A small contrastive image-text model, trained from scratch.
Data: trained on photos with spoken descriptions (Open Images, Localized Narratives), 101725 training examples, 21.9 epochs.
Rows from block 3 of the text encoder of a small contrastive image-text model, named by matrix and row number. Rows with one number belong to one neuron. Each number is 500 + 25 x the weight over its row's rms, rounded and kept within 0 to 999. All counts start at 0. Numbers have three digits each. After the name is the row's rms in percent of the matrix's.
After each neuron's rows are labels from the 100 texts, of 14848, where the neuron reaches its highest value: "tokens" is the input token at the peak. Only what is clearly more common there than usual is listed. The data: photos with spoken descriptions (Open Images, Localized Narratives).
# fc1: MLP up (text_encoder.blocks.3.mlp.fc1.weight, 1152x192), inputs 64-127
# fc2: MLP down (text_encoder.blocks.3.mlp.fc2.weight, 192x1152, transposed), outputs 64-127

fc1.204 042:536500496501497499472489453483503500526502510522476515464526504499501486489499494453482486493504564473518486466572495482430500544504503534458531468500491498513501472500503501497490481493493505
fc2.204 013:503509500500497517506500500500498500478500504506495500516500497499509525501500481421500469475503500450499392490500553501498500500498506500580498499500499493499489511492490500503486500512500499
tokens: "colors"; "image"

fc1.683 101:498500556497503536621491499493513495484481497472495500506526485501503500499497500494500500484437500463501514464430503480495500531494498500496496573498469526497472485525503467500512424490502502
fc2.683 065:503496487500498479457516451501492495507498500497501500448513501417432463502501500498481491515533499498502500520502537505498500500476499493511500518502580498509499499501496500499500496500516505
tokens: "middle"; "at"; "back"

fc1.552 071:499500424495503500512495496448499492484499497499501535503501499497500525540496516384498500562499495501483501486488521484501504509456515482500498525505505500545467498512505500532499493499498528
fc2.552 067:517500502477510498499500464500487549500500500524559497502494451495501389472571500478500517505497487501514529512500500524472528500528500487496502499526501492503476496532466549485500498500551465
tokens: "boards"; "glasses"; "musical"; "laptops"

fc1.280 098:518530497504548544498527491520503499535500510500500485505497510525499523495526523499510513505500525500472504553478499491511482482482500506499489500454503504499459490540504526466440497530431500
fc2.280 060:494505501490474454500448464521500500501495502499607461500500504510500504492463500497477493498508547500503520588545518501495491497492495500490500500494512441500564546495446514511501510500503495
tokens: "boards"; "them"; "papers"; "part"

fc1.638 047:495500548481501502498559496482470547486500499493499495508424479499512494518521501556500547558500481510471507462499511442508487492508527504514503445489472454501497495515499503502505490505502500
fc2.638 044:482503501533501495492505497498500522539354500499506511476495501519500426501549500500500500507502500518516538508501486483488523500492498500499518506499530499503512500500504544525500502501508492
tokens: "boards"

fc1.301 092:502500508501457519500636500496498506509506502499503501535520520500513517523454506508498499479500500482501523500494501482506504500507501475501495481501499410471485488480499568500490495483499505
fc2.301 045:500491516500499497498500501505515520499505500508500545500500500496500342485503500565500512500514500527499500514490477487496507500492500500499500508506500500500449487502495498500504500500504500
tokens: "black"; "microphone"; "talking"; "blue"

fc1.531 110:525500471504512502496507490568510503521500497473508495453510487500505542375489509500598500502485496505508503572501495500502495489494499498497495495495494499499552548475497500560489519498505500
fc2.531 151:502519513521503497503547497451490499504546494497534500500446512553496541507499492501498528499480500510500562513506501479453506500498490498471495493453497501500575503506575467502517501505489519
tokens: "black"; "riding"

fc1.535 095:500500500499472492520517500528502494503500533499489497500502501505495554500531509500493474485499501443475485577513492505558504501500498502495506524452461513537501434499511523500501503539529495
fc2.535 069:486508418505499499500501500504499500511479501502511501497512504516498496479496500500507532497511500507495525460496487504546522533510517479499500493500557480520491502416523500497501485450501500
tokens: "black"; "dark"

fc1.381 134:500500500498494516497486491498504499509513501501520463525469512493486605540501506499512500473506422500509522491498605509512489499500501493503512499500510519427474500463488495500480523472471494
fc2.381 098:508483523498502500492501487499514489504505501474501599507492500540488507495493501499500518500499498500497500500481500529491505520499502478583500500489509500500500493499494473526513503470501488
tokens: "laptops"; "musicians"

fc1.194 064:500500486500498502524500500494442521506500501502503498499500490514501423491483514507551495489489500504489533492494502485503510474507519485471485499516508498466494500500508550500498498512588510
fc2.194 024:483500483536501503508586502507430499517510501500572500498514500496500501501499431505507551502518499496508498485487501501475495448500500500504500501534505501499505503500582500539500500500500496
tokens: "black"; "video"; "ladder"; "mic"

fc1.738 060:512500450495500487473488514502500498533547501506501510501542499501480497485427507415491503406505500520496500503502489495489526500501509478499547572529509500498491499486498496493497497500513528
fc2.738 033:553500498505499514500527485538468492501482525500498498503510500500504499480487460503500500509501493499501515500500551480500500491504501490471528492480475498500501500496534500501500491493503583
tokens: "steel"; "cycling"; "menu"; "design"

fc1.751 110:493500453472496500523490651504502500500503567490485500490504501475499488486500504475496494560499477512500523546502525482451498500519477493520496504502463502483386499503497489479492448496527504
fc2.751 148:500497512521488498471497448501509497493491500487500500500498496495476507503500497457503509545493407473455480570502500482499500506501500492497508529475515493507550579502515530499507481512508451
tokens: "black"; "coats"; "horses"; "lights"

fc1.758 108:499500524438491500460482489502509494501497497500487493482474498502500500483491499486453551496498494506557500562500519507492482546497508509481516492501421483498478471520500498500500531496501496
fc2.758 076:589496516433500497511474493499501500510495509504500501549495553509510498498500490478498485501517535495494500496514562470573492506521487513492471516486597462487504513516507501500500504494453539
tokens: "colors"; "football"; "blazers"; "dark"

fc1.598 066:495500516504503499498480498526498506502500527492517503498504511467555420468500500497509499508500484516503500507431499498501522597522440515502524502477503497516380504492499503502499489495503413
fc2.598 044:499509497500500500500498499500496512501494438505500457504462500503500481489501548564500486495500526491405497505500500561500500571500515492501500500500502482476482513499498505470500507494520503
tokens: "middle"

fc1.502 088:500500507466487506508497501492490499490500509475507480494519527511501508468498459503499535506565483501500500483457626529551558506462484516461546509486500482503498493499500536443442490500498509
fc2.502 040:520450498487467501529547500554482499559502497500503495557471499499507494497481505500501480509500527495501497504500589500499500523512503498525515473505502447592498513523496497493576504499500500
tokens: "laptops"; "objects"

fc1.358 079:526500502501497500495500500488499464495499554473500525486463505508507505499500497499503506501488481500501496554498501500450531473500500462499506494416512498487497526460500518500498519423513479
fc2.358 053:507500440503484451500484496502496511500545541551500492500486460488444511506481538475500502488501452501501520499499480511501497501554510480499487503476503512383501451495508496514463502504502517
tokens: "black"; "left"; "image"