A small contrastive image-text model, trained from scratch: 24.7M parameters, encoder moe soft.
Rows from block 3 of the image encoder of a small contrastive image-text model, named by matrix and row number. Rows with one number within an expert belong to one neuron, the router's apart. Each number is 500 + 40 x the weight over its row's rms, rounded and kept within 0 to 999. All counts start at 0. Numbers have three digits each.
Before each expert's rows are labels from the 100 images, of 14848, where the router gives the expert most weight on average: "colour at peak" is the nearest of a few named colours to the mean colour under the peak. Only what is clearly more common there than usual is listed. The data: photos with spoken descriptions (Open Images, Localized Narratives).
# router: slot weights (encoder.blocks.3.mlp.router.weight, 16x384, trained with AdamW), inputs 0-47
# up: expert up (encoder.blocks.3.mlp.up, 8x192x384), inputs 0-47
# down: expert down (encoder.blocks.3.mlp.down, 8x384x192, transposed), outputs 0-47

# expert 0
colour at peak: grey
router.0:478547527521449520464474486439516449454558452532499466521558471499502523465495536523432467493463416521509521499560573517479448444590469514502455
router.1:498470516534427498464467562409576488418529458569495536497527497501467495445454534513465448505489474550493554510542516529477440484543521515515487
up.0:615489500382502500500500505500504573499500499500500500499500500455502500500502500503500500500498500500500482500500500509500500498500500500500502
down.0:509635507603500499514499571449414553493508521500507500472495491503504502492503479500491491501446496525540499486498488501520499501508501481502492
up.1:500500500506466500500500464500499526500500500500500500499500500473502500500500500500500500500177500501500506500500500558500500406500500500500501
down.1:510497499573508485501459488509492496465543512572400489500500503550502500510500500500529518588559525499529495513424467505500500518500498484449508
up.2:471507500500467500500500498509515242499500500500500500553500223741486500497500500499500500500423500440500500500500500434500501573500500500500496
down.2:500500499500500531500545500500496501500384501500500505501500500500500500506500500500501501500500500500500500502499500500500591500499499500499493
up.3:531447500441525500500500546498482286497500500500500500499500490503500499512500500509500500500500500500500504500500500504500500500500500500500524
down.3:486507669500502499500500501450500502498488498501632511501500500491551496524502403500499500489500500550496534468500504500501501500469503500500500
up.4:493517500460617500500500503500547492500500500500500500499500500536500500500500500503500500499441500489500500500500500461500500478500500500500491
down.4:463502511512474496501616609498497500498424494509677503498526500515503499470442505500411490482499493556491508383619526490505501446504500461497499
up.5:500587500508514500500500549500476566500500500500500500503500500736495500499500500500500500500475500500500500500500500518500500641500500500500500
down.5:549456543493524501500502501500500443537496499502503501500500500496500495503525415500500500492486501500500505529478494506499501497500500500500513
up.6:495488500569482500500500509500499470500500500500500500506500500499499500500500500518500500500529500503500484500500500437500500536500500500500500
down.6:500475501491504498506500498513481527500500500511502508513502505501503491521497499500507504499506511504500501497510502001507529475499501499489500
up.7:557496500577495500500500504478378484494500500500500500491500500529500500503500500503500500500500500499500500500503500481500500485500500500500452
down.7:512499494501500494501509516507370499493500504497497508502493511500501506500501499500501502523499494507504433536527499501499511500475501474502547
up.8:497537500536454500500500554500527381499500500500500500498500500505507543500500500500500500500534500500500496500500500554500500457500500500500500
down.8:510438499396583500501486508463499487527501500482498385503567499644480454501501484506501502533492498498507500608452456503501502500566500496501501
up.9:500500500497500500500500492500525499500500500500500500410500501493507501595500500498500500500727500508500453500500500518500500480498500500500454
down.9:517498630500500500346587519487504500588503500504499569500503501500506500498489451480433501492500498500496479501586498501503498500505536526459415

# expert 4
colour at peak: brown
router.8:518550509518519529488463538453531437477561409532505487433519487489496520438462473496442452466436437522520474494505556526474458486537509557543467
router.9:469548489551480545491475566514549493453527462523549477464524528464497508420469494509440460502473477520478476574533504491500453589552471559509508
up.1:500511500472450500500500512500485736500500500500500500500500505406500500499500500524500500499669500496500500500500500592500500235500500500500500
down.1:500457524489596487477520527499500484500503512511500494496519535496472498490478524492501494529500513503509531515587496434501489481604518500504524
up.2:500501500498500500500500712500501504500500485500500500529500500550488500464500500501500500500489500500500426500504500456500500503506500500500495
down.2:530474456501501504502501494503453499498481433537502500501501499533497493504502502502501547499500506500434507498510553697494500500507500525501375
up.4:512502500575798500500500419499517462500500500500500500497500500192500500504500500499500500501564500498500497500509500490500500500500500500500506
down.4:500499500553501517500555552497494504499502525500520500503500502522500498600500500540489501500500500501494487500546525576499505504602497402604514
up.5:500391500523499500500500199500500496498500500500500500512500504382502500512501500483500500500487500499500465500500500531500500500500500500500500
down.5:501481427500500501582464508503499505557574510497439500489500500500502499494472437523499505438500494500499472557489364474555505496516435461447518
up.6:542498500533487500500500309500502523500500500500500500499500500535506501502500500504500500500374500499500548500500500465500500340500500500500500
down.6:469475480490501528498500500512499485514501500500500522498485491444530452586547493487516532504503532494502510499500497501499505497534501468459463
up.7:504488500719625500500500491500501489500500500500500492501500500501501500502500500499500500500607500518500501500500500593500500358500500500500500
down.7:496500500522603500515498507496708493476495507506499500499500486500506501500500509506453502501382496500500501504497500500502525509468500503503465
up.8:503550500497482500500500498500500401500500500500500500501500500573500500456500500534500500500510500504500502500500500591500500442500500500500502
down.8:460496512505499485482508484484580495572468506476513561556559536515499460501561425514455619479499500473491501517522502496517497499504542483503498
up.10:491689500438500500500500504500560498499500500500500500448500501498523500500500500500500500502581500500500500500500500573500500486499500500500500
down.10:474250649500513497507495527496474517499498502500478490505507505484517472525490534501497498528499544470499382500528502464495517503501501496507498
up.11:501501500541439500500500490490559523500500500500500500494500500405500500499500500495500500498502500500500498500500500621500500495500500500500488
down.11:503500505500500484502510499482501500495489504499516508491537500500500481500467500526489497500500500503501556493777506500500501500502505485540496
up.14:498501500500505500500500502491496514500500500500500500496500498496500501498499500499500500500500500500500503500497500776500500511511500500500511
down.14:489500509496500500501498502497500501501500500523501366502501495516506492589500495493479501498500504501500508500502498500502519500497501498495500

# expert 7
colour at peak: pink
router.14:569531501541436475487517561459560517512544445533515487479539506458525595476408476536459484478465501533501553522543540463458443508521459532500427
router.15:547492512554511531456475568496541471494559481509486501484540474469506524434458486507432458435490449515493451531550520479481406523545482548519438
up.0:498528500484442500500500308596457698500499501500500500508500500565423499501500500500499500500558500500500488500502500474500500630499500500501535
down.0:516525538501466502503508521491506421484501498504498502491489497455498498488496502492500497502496490502499499501521498481503499833501500503509555
up.1:508498500361454500500500502500364386500506500500501499491500500463500500487500500522500500500501500498500486500501500517500498529506500500500500
down.1:491500575498500496500500500495506507498490500501500500495484499491500499500500507489565500502508538499498503463500505516476500521499512499502510
up.2:494489500238657500500488503500552476500500500500500500640500500552501500506504500492500500502578500496500617500500500593500501482500500500500533
down.2:499500502338864500445504500504500501494494495500497502497485498464500499500534512481509502509506501478501500495501505500502498500500552516495500
up.3:511502500532434500500500419530497588500500489500500500502500494498481499526502500470500500500512500500500469500507500629500499422501500500500505
down.3:498499501500517501501500501471461485490495500500503420500496481409500499467408502497500461502439470477498503535516499531486527562472494499591506
up.4:501477500519729500500500603503461511491500500500500500503500501686501503496500500459500500500478500497500500500500500510500500472498500500500499
down.4:615506505653938500496494501497497516517499483502500353494494507508499501500494504518518518551580505512500500522469506505500503433527521507494488
up.5:504530500437498500500500473487450588495500500500500500439500502498508500608500500482500500500493500509500485500500500545500500475496500497500499
down.5:493556500616467499550500577500505749498487500400501500475498500508496523452498511514454500514455499501513498500483482507529494478499500499539499
up.6:508499500521528500500495500493499576493500489500500500399500501536503500500500500498500500500659500501500525500501500350500500508500500500500529
down.6:490490465500508507509497505550496462494500497446496502522481530528479547504604525527516526536523498468506532474475497533492449634541502500507487
up.7:499481500469499500490502500493493576500499500500500500504500446483498500470500500501500500500338500499500500500496500451500500683506500501500540
down.7:500501501499503499521485500500470522494500500545500500489513500502507500524493510423475500371223500500494520436502499499507501805462420499496505
up.8:550505500496535501500500546488493640501500525500499500500500496570500500451500500434500500493503500484500505500520500501500496311503500500497504
down.8:505500501489500511507509500365474495499499426498501503565519518500464517501501500477497502499502500500500491508509507560500501361500500492503485
up.9:500500500550482500500500339501347464502500500500500500525500500556496500498500500609502500498554500513500481500500500496500500513498500500500488
down.9:751502495596509488489500500500489485500500549500489499514498500526500500505503500501500500508507500484500500502492500518484506507479500503549559

# expert 2
colour at peak: green; cyan
router.4:446479459506541535547539451474520566440555474533498532535480501529492479517511462467503501486590512485508507450507468490532534447487497523515518
router.5:456466542520471477482563540478462490494562523463519491505547550482537495523457521440513470498422508525451508502471502488436510512526458491486510
up.0:501498500507423500500500348500534389500500500500500500509500500527485500496500500500500500500501500524500497500500500503500500500500500500500495
down.0:527491500503501518598470507497516500498501444500502496528500595500500508500508445499499477499506488490504529506496487536498500500504502499500500
up.4:500481500538344500500500402500482552500500500500500500499500500478501500507500500500500500500646500500500501500500500628500500441500500500500503
down.4:518496530571501434447473468491499503585497495470486491557501464585494490499509500472522511562503504454506500515497495462500498505460542504501551
up.5:500514500525832500500500391502504526500500500500500500499500500508500500500500500499500500500429500499500500500500500434500500321500500500500500
down.5:443490502502496500481497507497184507506497498500500503557622496500501500515516501476471591499502500464433508511479499521501499497501505501470504
up.6:500506500465470500500500500500508213500500500500500500501500500499500500500500500500500500500503500500500500500500500490500500543500500500500500
down.6:487424512504441522526504554499561421491496500509556495501507500500497500515490533496498480500462526500487592497615513492499501180503498501510499
up.7:498478500507497500500500506500506469500500500500500500487500500470501500500500500497500500500231500500500498500500500499500500809501500500500500
down.7:496520507521500495504498694431646494479500500504530501498515500411486500484472500489461525458627503527478496502600523449560487496497502504482491
up.8:526493500491497500500500502500533527499500500500500500499500500515502500498500500511500500500549500499500518500500500421500500944500500500500435
down.8:510499501651502495449513525492552478493500509584455484565507496254482497494483502414497394499500505340488534499556510495496500484509503503501403
up.9:498500500554473500500500101500541496500500500500500500457500500526510500492500500514500500500408500499500500500500500507500500536500500500500501
down.9:499495468500500499551508499503530501441485511500506521487485500562508492524508554493500502503500501505765516471501529257500535498500509474520486
up.10:503496500423486500500500447483488708500500500500500500497500500415500500522500500475500500500487500500500501500500500507500500403500500500500500
down.10:487498481502497500495469460494508499490501498510498445501540544470497500478488500505483500499584500511455486515502493449511492467520445521499502
up.11:499491500413397500500500508500500475500500500500500500574500500516500500500500500501500500500452500499500501500500500510500500500500500500500500
down.11:480503493497601450499504500500499501490499531510500499404495528318512528474500499500500451497500489506516494496500500494496483500534470504500483
up.12:500508500499311500500500522500500536500500500500500500509500500478499500500500500500500500500447500523500494500500500467500500375500500500500500
down.12:506493496481448507500493500514499493511527515484501496500492481359585569490509422504499502508471424485510500503449416488504499461502496500501440

# expert 3
colour at peak: black
router.6:547512506516495513444482527500537429482516417537459485511550445475528513434484472577480486475402436489502499527556530457472435496547502507522475
router.7:533568490529441509565499481531530446493481424486471550507528483392615588475508511515471453432394489507532519485552470530551508450548510544498489
up.0:488549500510500499500500536500498502500500500500500500308500491494456500521500500500500500501500500500500497500500500451500500506500500500500495
down.0:502492501504503433500488511499499500500533502497437578499503584500500364515499491612498520500499499501501497504469478504527498496500500498490501
up.2:498595500476496500500500509500527583500500500500500500603500500500472500496500500503500500500504500490500506500500500453500500506500500500500500
down.2:491502500494500509497503501515450506500502502500508493500500500540500500498500491590484495491500462517479500492488501572500499496522472502506567
up.3:512756500504500500500500615504503394501500500500500500530500502500500500503500500451500500500678500496500515500502500490500500476500500500500469
down.3:500500500500500500550499500501500500500500500500500502500500500500500500500500500500310500502500500500501500500500499500500724500500500460500500
up.4:511505500505501500500500499475500516467500500500500500501500474581484500508500500501500500500500500500500500500500500408500500504500500500500580
down.4:580499502647507500491500589507490500510499432501501505499500499498507529500506486500528500500500521460502538430473500489495496477529660540428507
up.5:500482500438501500500500489483499610500500497500500500500500500496492500496500500464500500500399500500500493500500500523500500234501500500500478
down.5:501452502503357436516486513500638498503500641500500502500502494452514499518494497501469517494510500497496464501500492493494517490500462336495516
up.6:498609500509500503500500513500500494499500500500500500502500500481511500495500500501500500502490498494500498500500500541500500459502500500500499
down.6:517500505497500503574422490500339485499499497497500507480502486529503508502502488641557511500500521526563542497466471463563498500510500496491503
up.8:501525500330498500500500607490456529500500500500500500472500500768503500474500500496500500484498500501500492500500500503500500500500500500500489
down.8:500495539495497511500520497498465500500464500500519495623447473502500501485522495413967498500520499520559500501560504442499499500500522500501461
up.9:500469500495501500500500720504536500500500501500500500553500500539492500497500500546500500597501500500500507500500500478500500502500500500500483
down.9:484500489500500521537478500500495497542534544500499526500520493500500520500493422499435496444500486554501473537498420497513500493519426199499499
up.10:500527500629781500500500544500530565500500500500500500501500500515500500465500500491500500496539500500500500500500500288500500304500500500500499
down.10:491501471509496503501398500386482498502527528501480500491514519479502501514515496500562497532504497486543500521500495493500503481556507494526416
up.11:628448500435505500500500494480455498500710500500500500493500500531503500494500500510500500500440500503500506500500500546500500623500500500500500
down.11:351500613494501500501498574581498500500500496502464498511467500503485511516525550513583458527468533500498548484500502493493496501520502503495484