From a checkpoint of a small contrastive image-text model: encoder num experts 8.
Rows from block 4 of the image encoder of a small contrastive image-text model, named by matrix and row number. Rows with one number within an expert belong to one neuron, the router's apart. Each number is 128 + 32 x the weight over its row's rms, rounded and kept within 0 to 255. All counts start at 0. Numbers have three digits each. After the name is the row's rms in percent of the matrix's.
Before each expert's rows are labels from the 100 images, of 14848, where the router gives the expert most weight on average: "peak at" is the part of the image that holds the peak. Only what is clearly more common there than usual is listed. The data: photos with spoken descriptions (Open Images, Localized Narratives). In brackets: how many of the 100.
# router: slot weights (encoder.blocks.4.mlp.router.weight, 16x384, trained with AdamW), inputs 128-255
# up: expert up (encoder.blocks.4.mlp.up, 8x192x384), inputs 128-255
# down: expert down (encoder.blocks.4.mlp.down, 8x384x192, transposed), outputs 128-255

# expert 3
peak at: bottom centre (28)
router.6 097:080089168147126087100132170135180135132092174103201104140160069099155178140090140126090144121110088181096093152090122160157142078113103129130153137110155074139132129131130121141126122137079161146149102090118140098124183188089120132140134171167136172141141185164121106177116110164186154181086040150075155162121177120118117174099148104167101158103074182157146064090043142089115171051157
router.7 089:108104161152134087107113172130168085111112181098116124125189078085139160132048118111064155097087075179121059147103142147122175131076099145099150145095174105138150141103126107139133166116122170096176093076103139065099142204090128150121165170158098158141105208142104108154164122127184168144044049111099117175148182119114116144133133104167097179107095203140160080131047128141091163093142
up.0 050:128128128128129020128128128128000128128128127131127128128128128126177128147115128128128128128128128128128128128103128128128128128128049128128128128128175128128128128127128135130128128128128127128128128128126128128008128138138128061128125128180128129128136128128128128125128128125176128122126131128128128005128128128128128128122128128135105128128128178128128128128000128128128128130128
down.0 007:128128128125128128128128128128128128128128128127128128127128128128128128128128128128128128128128128128128128129128128128128128129128128127128128128128128128129128129128000128128128128128128128128128129128128128129128128128128128128128128127128128128128128126128128128128128128128128128128128128128128128128128127128128128126128129128128128128128128128128128128128128128128128127128128
up.1 069:128128128128128020128128128128123128128128125132128128128128128126128128203148128128128128126128128128128128128093128128128128128128129128128128128128021128128128128055128126134128128128070128128128128128129128128125188255087128130128122128151128128130128128128127128098128128124244128113153196128128129139128128128128128128130128126128120128128128255128128128128075126128128128133128
down.1 064:124128131128128131127123120127130128116124130117165125127128127131148126136125119149132125128132128129127128111108128123131128127095131128144150131130114121127129128125128128128127115130191129126133131118129128129117129127072128128128145129127128128085135131128131118135129137131129171130128229128128136134128126126128128127214093132139128129128129141128116080130129129128132128129117
up.4 144:128129128128128255128128128128114128128128128042130128128128128127078128000128128128128128128128128128128128128128128129128128128128128128128128128128136128128128128127128123128128128128026128128128128128129128128147151126122128124128128128151128111128129128128128128125128128128249128128000028128128128143128128128128128128128128116128117128128128134128128128128000128128128128129128
down.4 140:128131076123130124154120128128128126128128129135127156127128129132085128135128130097128128129111126129129128128118139127134129126126128125130127123116120170128127128100140128128127126127255128133128124129186128130024129124139155165128131128145127130126143127130128128130127127114129128201085198125129131116105107128124082125112128126136124127128123129132129125124231128138128126157213

# expert 4
peak at: bottom centre (33)
router.8 101:107114140161130129095108143114172156105096183107133097167136146083230149139077134129111164101125138118178133099110130135163171139148120169061127162099136112103148104122144141115129112178104146133143111076105134159211115167099123169148085104212134139124124152144138120159165164103092180103030132139119133049178201123096126145150147140099108156130118215081062115104082103149146145134162
router.9 103:090111135156136136090134197101139102077082156142123096158162140095183150148053159110094132114114097148130123137050120174146167137146101173095181158151140114124134125110095144108130144151119207118175115107107144112149161112103105131123105173188141145100130133140115100128127120122083152122040143106092142114165164139111133153117114140102082144104127233130112126130101102107129119104106
up.0 109:128131128128128145128128128128117134128128129093148128128128128130113128237169128128128128128128128128128128128128128128128128128128128128128128128128000128128128128130128156128128128128023128128128128129126128128139112127129128111128128128146128128128128128128128128128128128128131129133106132128128128094128128128128128128138128128128131128128128227128127128128150128128128128128128
down.0 306:110125133130128123086113135151129182118045138167128183152126128118124127123139136173120128128135128170089218127139110154061137125126113135000141131173132090130185142120137098146227110128132127135128072124125135131129114120149131129129128135130128157132124105152193114129108115128123133125090145132107128138123235127033188211136130158088133210066132133157078037063156154130128141119129
up.2 084:128118128128128161128128128128104128128128215151152128128128128127128128127101128128128128127128128128128128128128128127128128128128128128128128128128170076128128128147128179128128128128128127128128128128124128128128116000146128128128130128205128125127128128128127128130128128129138124130129125128128129081128128128128128128127128128148255128128128137121128128128116128128128128124128
down.2 070:130125201138110059099128130125255060118087126132130139161121133115143052127129120128131129141183128127062199145116061184126128095099143129128124126188122128118128147190113128178147106148128131187120122120158126140127139126091160079129100069128122129129125129165158098178126122147174112117128128126153109128118128089102207129175166128148117132101166126128136120078123189167133127128073
up.3 127:128128128128128161128128128128130128128128185127128128128128128128161128168230128128128128125128128128128128128128128128128128128128128128128128128128011127128128128128128125128128128128013128128128128128128128128106128037105128126128129128115128129128128093128128128124128128128240128129000118128128128059128128128128128128130128128113006128128128150127128128128177128128128128130128
down.3 155:130170127073095128114144126131099126128108130116137165126118156129106109218134127149092156145137135148126203146129115131128144167172128102128126110139069128196092145153128163126132128125053128202128134129126134158126126128092125161180124111139123125128131131136053132140130099128142122161127142091128102121118128127120160128131113131130119128132154129114114129128106129137128074121119

# expert 2
peak at: middle left (39)
router.4 104:092099169117119088110112153129141135125092149162092106138160161069200127161127118150139087103164128124100106152125094158139090136099102149163154177140154121086138136113102051152158170175111153143150099086071151139075181126083105173090171155141138140114111154180160125145127098147159154160122097098133160129121123142116155171150123134146097185097158202158113090105187136114136145145180
router.5 092:127091103106073140107142177097142121133117130163154126115161086070120137152143097142076121104152126145138115152079109105178138185109089141155100106127139153122137132153150074181146169132068119160170141090104131166089159143110132167104124200139158142153141118155094100136100123169208123172191098120105146141173097192097135169136141086129120145101158105147095096123167122094127133061155
up.0 146:128128128128128038128128128128108128128128183118125128128128128127128128039128128128128128128128128128128128128128128128128128128128128128128128128128067128128128128128128128128128128128126128128128128128128128128000117155173128173128128128125128131128128128128128128124128128129123130128169109128128128127128128128128128128128128128128197128128128132128128128128000128128128128128128
down.0 124:128128131128127124125123140213125128117127127126131117129128128126127145120123138128125145127093128124148076128161132128129128127127126128128129131128255127128107128128044080082128128126255247128128131128090129128138000140095128107131128078120128128128194129128128120127122090128126059127140128119139125160134130127133124129128129122130255128137128129128128128128160128128125128114145
up.1 114:128127128128128209128128128128123128128128111137139128128128128128128128185255128128128128128128128128128128128102128131128128128128127128128128128128000125128128128129128058128128128128191128128128128128128128128000077106101128168128129128236128127128128129128128128129128128128112128137002142128128128103128128128128128128124128128128052128128128135128128128128133128128128128131128
down.1 096:142156129130138135132130141128108122128142000125158128113129121147090128150090107128183128130126125138131115092140128142134134127128146120130128112128113089130124134142255122099130121088158141121130255123124102128201135129132121129129105121255152098128116116126165128079140130127137128070170153129142132092130123051132127110134120139127131108142161117126126138128127169129082128145128
up.2 103:128128128128128087128128128128135128128128136108125128128128128128124128135070128128128128128128128128128128128118128128128128128128128128128128128128122128128128128128128143130128128128255128128128128127129128128000132114188128000128120128128128124128128132128128128115128128128132128128255124128128128110128128128128128128128128128128120128128128129128128128128154128128128128132128
down.2 090:134102128141130130127134123132116125128128109102107120134125000084130159071128134124074139111127126058128112128125126119125099120091127128144137143118127128126125136130153136117126119135136155126129127130111123099044123128137130122132124115133129134062128137129109112133133128101105123018012127134197163128148136126128105124129139128116135108129137130127143186122097101255131131089133

# expert 6
peak at: top left (36)
router.12 126:102092135156080051106101146075158165131078123148164098152145148114181147187098144162115134121116094137097116104098124173163113090127075131180174164102179093094149143144090127164131104153106146095155097102123154128117165128090091154153130149174190181138168160144193114143142149191175187162140130144098186103141152100100081154095150170179081170095097110154116094073154174116162141110160
router.13 115:075116165146101086072099162120173161118079174181160110166137128083208159181024144146102133086130110141111121126061120169172136088138085130133157144136145099114136103154092060156129129156113156145156110080130157133144163162085096205139111154181139143130163128176142088195133119145192142156163142144096159041145184081098123179139153161131069167082121141131114077086135162092121150097155
up.0 081:128185128126128127128128128128107128127128133118190128128128128136132128023255128128128128137128128128124128128130128133128128129142108128128128129128149131128128128124128150128128128128060141128128128128126128128137112035157128124128129128176128131129128079128135126135128128185141124138085149128128116069128128128128132129144128130127123128128128070130131121128122128128129128119128
down.0 090:125135111128133128165112117133128158181131133127139128128123129153051133130255128125128088128052126125133114113128156127128129123126128128086128124123148132128128123080128124119128130123124129125128126128145126127084134098130071177115130132041128128051128128128132131123125124129128128128130128124107128003115123171137128123097166125129128128128117078149123116129127125128129129128128
up.1 105:128128128128120127128128128128125122128128170024143128128128128127125128124101128128128128151128128128127128128123128134128128128129126128128128128128252129128128127174128120128128128128018108128128128151176128128164135216160128130128177128160128128122128117128129128132128128132218128166099255128128133106128128129128128128131128128157125128128128134128128128128109129128128128127128
down.1 125:129132121114131127130255127128114136128123131126037141125124128146121129093128128160161163133111130147130128120126129122128153140149125074127128122206128127146125128126125000128130034111085118138149168130128133137136099129131124126177128128059128128130131141122129128129128127129129135130127255128116146089128128138128128128126125163122133128129251119056109127137102127141128123128128
up.2 114:128093128128128149128128128128201170128128103255128128128128128113103128129152128128128128047128128128123128128066128128128128128128128128128128128128050128128128128110128144108128128128117128128128128130124128128135120117105128132128128128026128129128116151128128128125128128128080128125132249128128188000128128128128128128132128119128123125128128125140128128128139128108128128130128
down.2 095:128128127227129153128130125136143127128128128128115128192128128128070158045081137128128128128128127128128128127123128128077128128114087128181130095128202128128128128130128118128128128128137000144128128131131074128097193023149128128143165129121128128117109128254128129109129101170107127125255211069128194118144128128128128128128100128128000129128128128128128130128189119128129128112128

# expert 1
peak at: top centre (36); top right (34)
router.2 103:117093153122088106126161131123177127136155132135139150129213112105028177123085144132130105104083120174139093128134114136113114174136135145130178178150182128131134107119080103133117159092134185099179139131069137071158155149073092152139145163158118113101123148162122110113159116108107164160080135111128152139146148118137123149115132104152097205097142169144122106115110162132146144067137
router.3 087:129126145096101157122100112120166164162131142152113119127127114085065154164043104125109119224089138176144108120082125190140137133137091122099146105096154108125127119073106133140088175124146163089127126088075112135183135151057056158128165144170113110092163130180155139215149122097081148143061103142129155146124148104120132121074142121100034184113146157138120092115127158149102163159118
up.0 145:128128128128128106128128128128105107128128128132142128128128128128085128000129128128128128128128128128128128128128128128128128128128128128128128128128149142128128128128128137128128128128081128128128128128113128128000188129155128255128127128158128128128128128128128128088128128128138126125000144128128161170128128128128128128127128128128139128128128128128128128128127128128128128125128
down.0 146:128128096125128147128163128127097114128128116128131128128141128088128128128211128134120128127128128124128143148128116132128118146134137068128117138132170128128127098144128255128160129138113071138119128183128149127255128009129128125122107130128119137131126120080076128116128153125143134128123109136110130062128133128128132130131129115123082128127135120113141149128124126128115120128128
up.4 104:128126128128128255128128128128125128128128000004128128128128128130122128103093128128128128127128128128128128128127128128128128128128128128128128128128129134128128128128128208128128128128122128128128128161128128128069143127138128183128128128124128102128128128128129128207128128191071128110164127128128128110128128128128128128110128124128140128128128113128128133128151128128128128128128
down.4 103:123124128117128135128117095189250159125128136118082131129111165180159132128173135125127029136122114131132128132125132097128154127081094139137128070127116195126140112072118134130136140115123186201140119127128129132134123137128126152128159133128118147118022126137129130124118117140128120131128126078127151084123123144049152131123128128116123161127105097140105100128120128112129128128156
up.6 058:128128128128128144128128128128000127128128196057055128128128128128137128135130128128128128127128129128129128128118128097128128128128129128128128128128000128128128128128128179218128128128107123128128128169140128128128118007139128117128128128175128130127131127128128129119128128129127129185147182128128129079128127128128128128127128128127126128128128133128128128128126128128128128127128
down.6 011:052128128130127129127129128128128128129127127128128126128129129128128128128128129129128128139130128135128129129132127128127044127129103128128127130255128128128128128128127128150128128130128128130128113124128130128128145128128129129128128128128128119129133129129128133127128124128128111255128128128134128128128128128128128130127122126128128128128129125128128128128128128128127127125120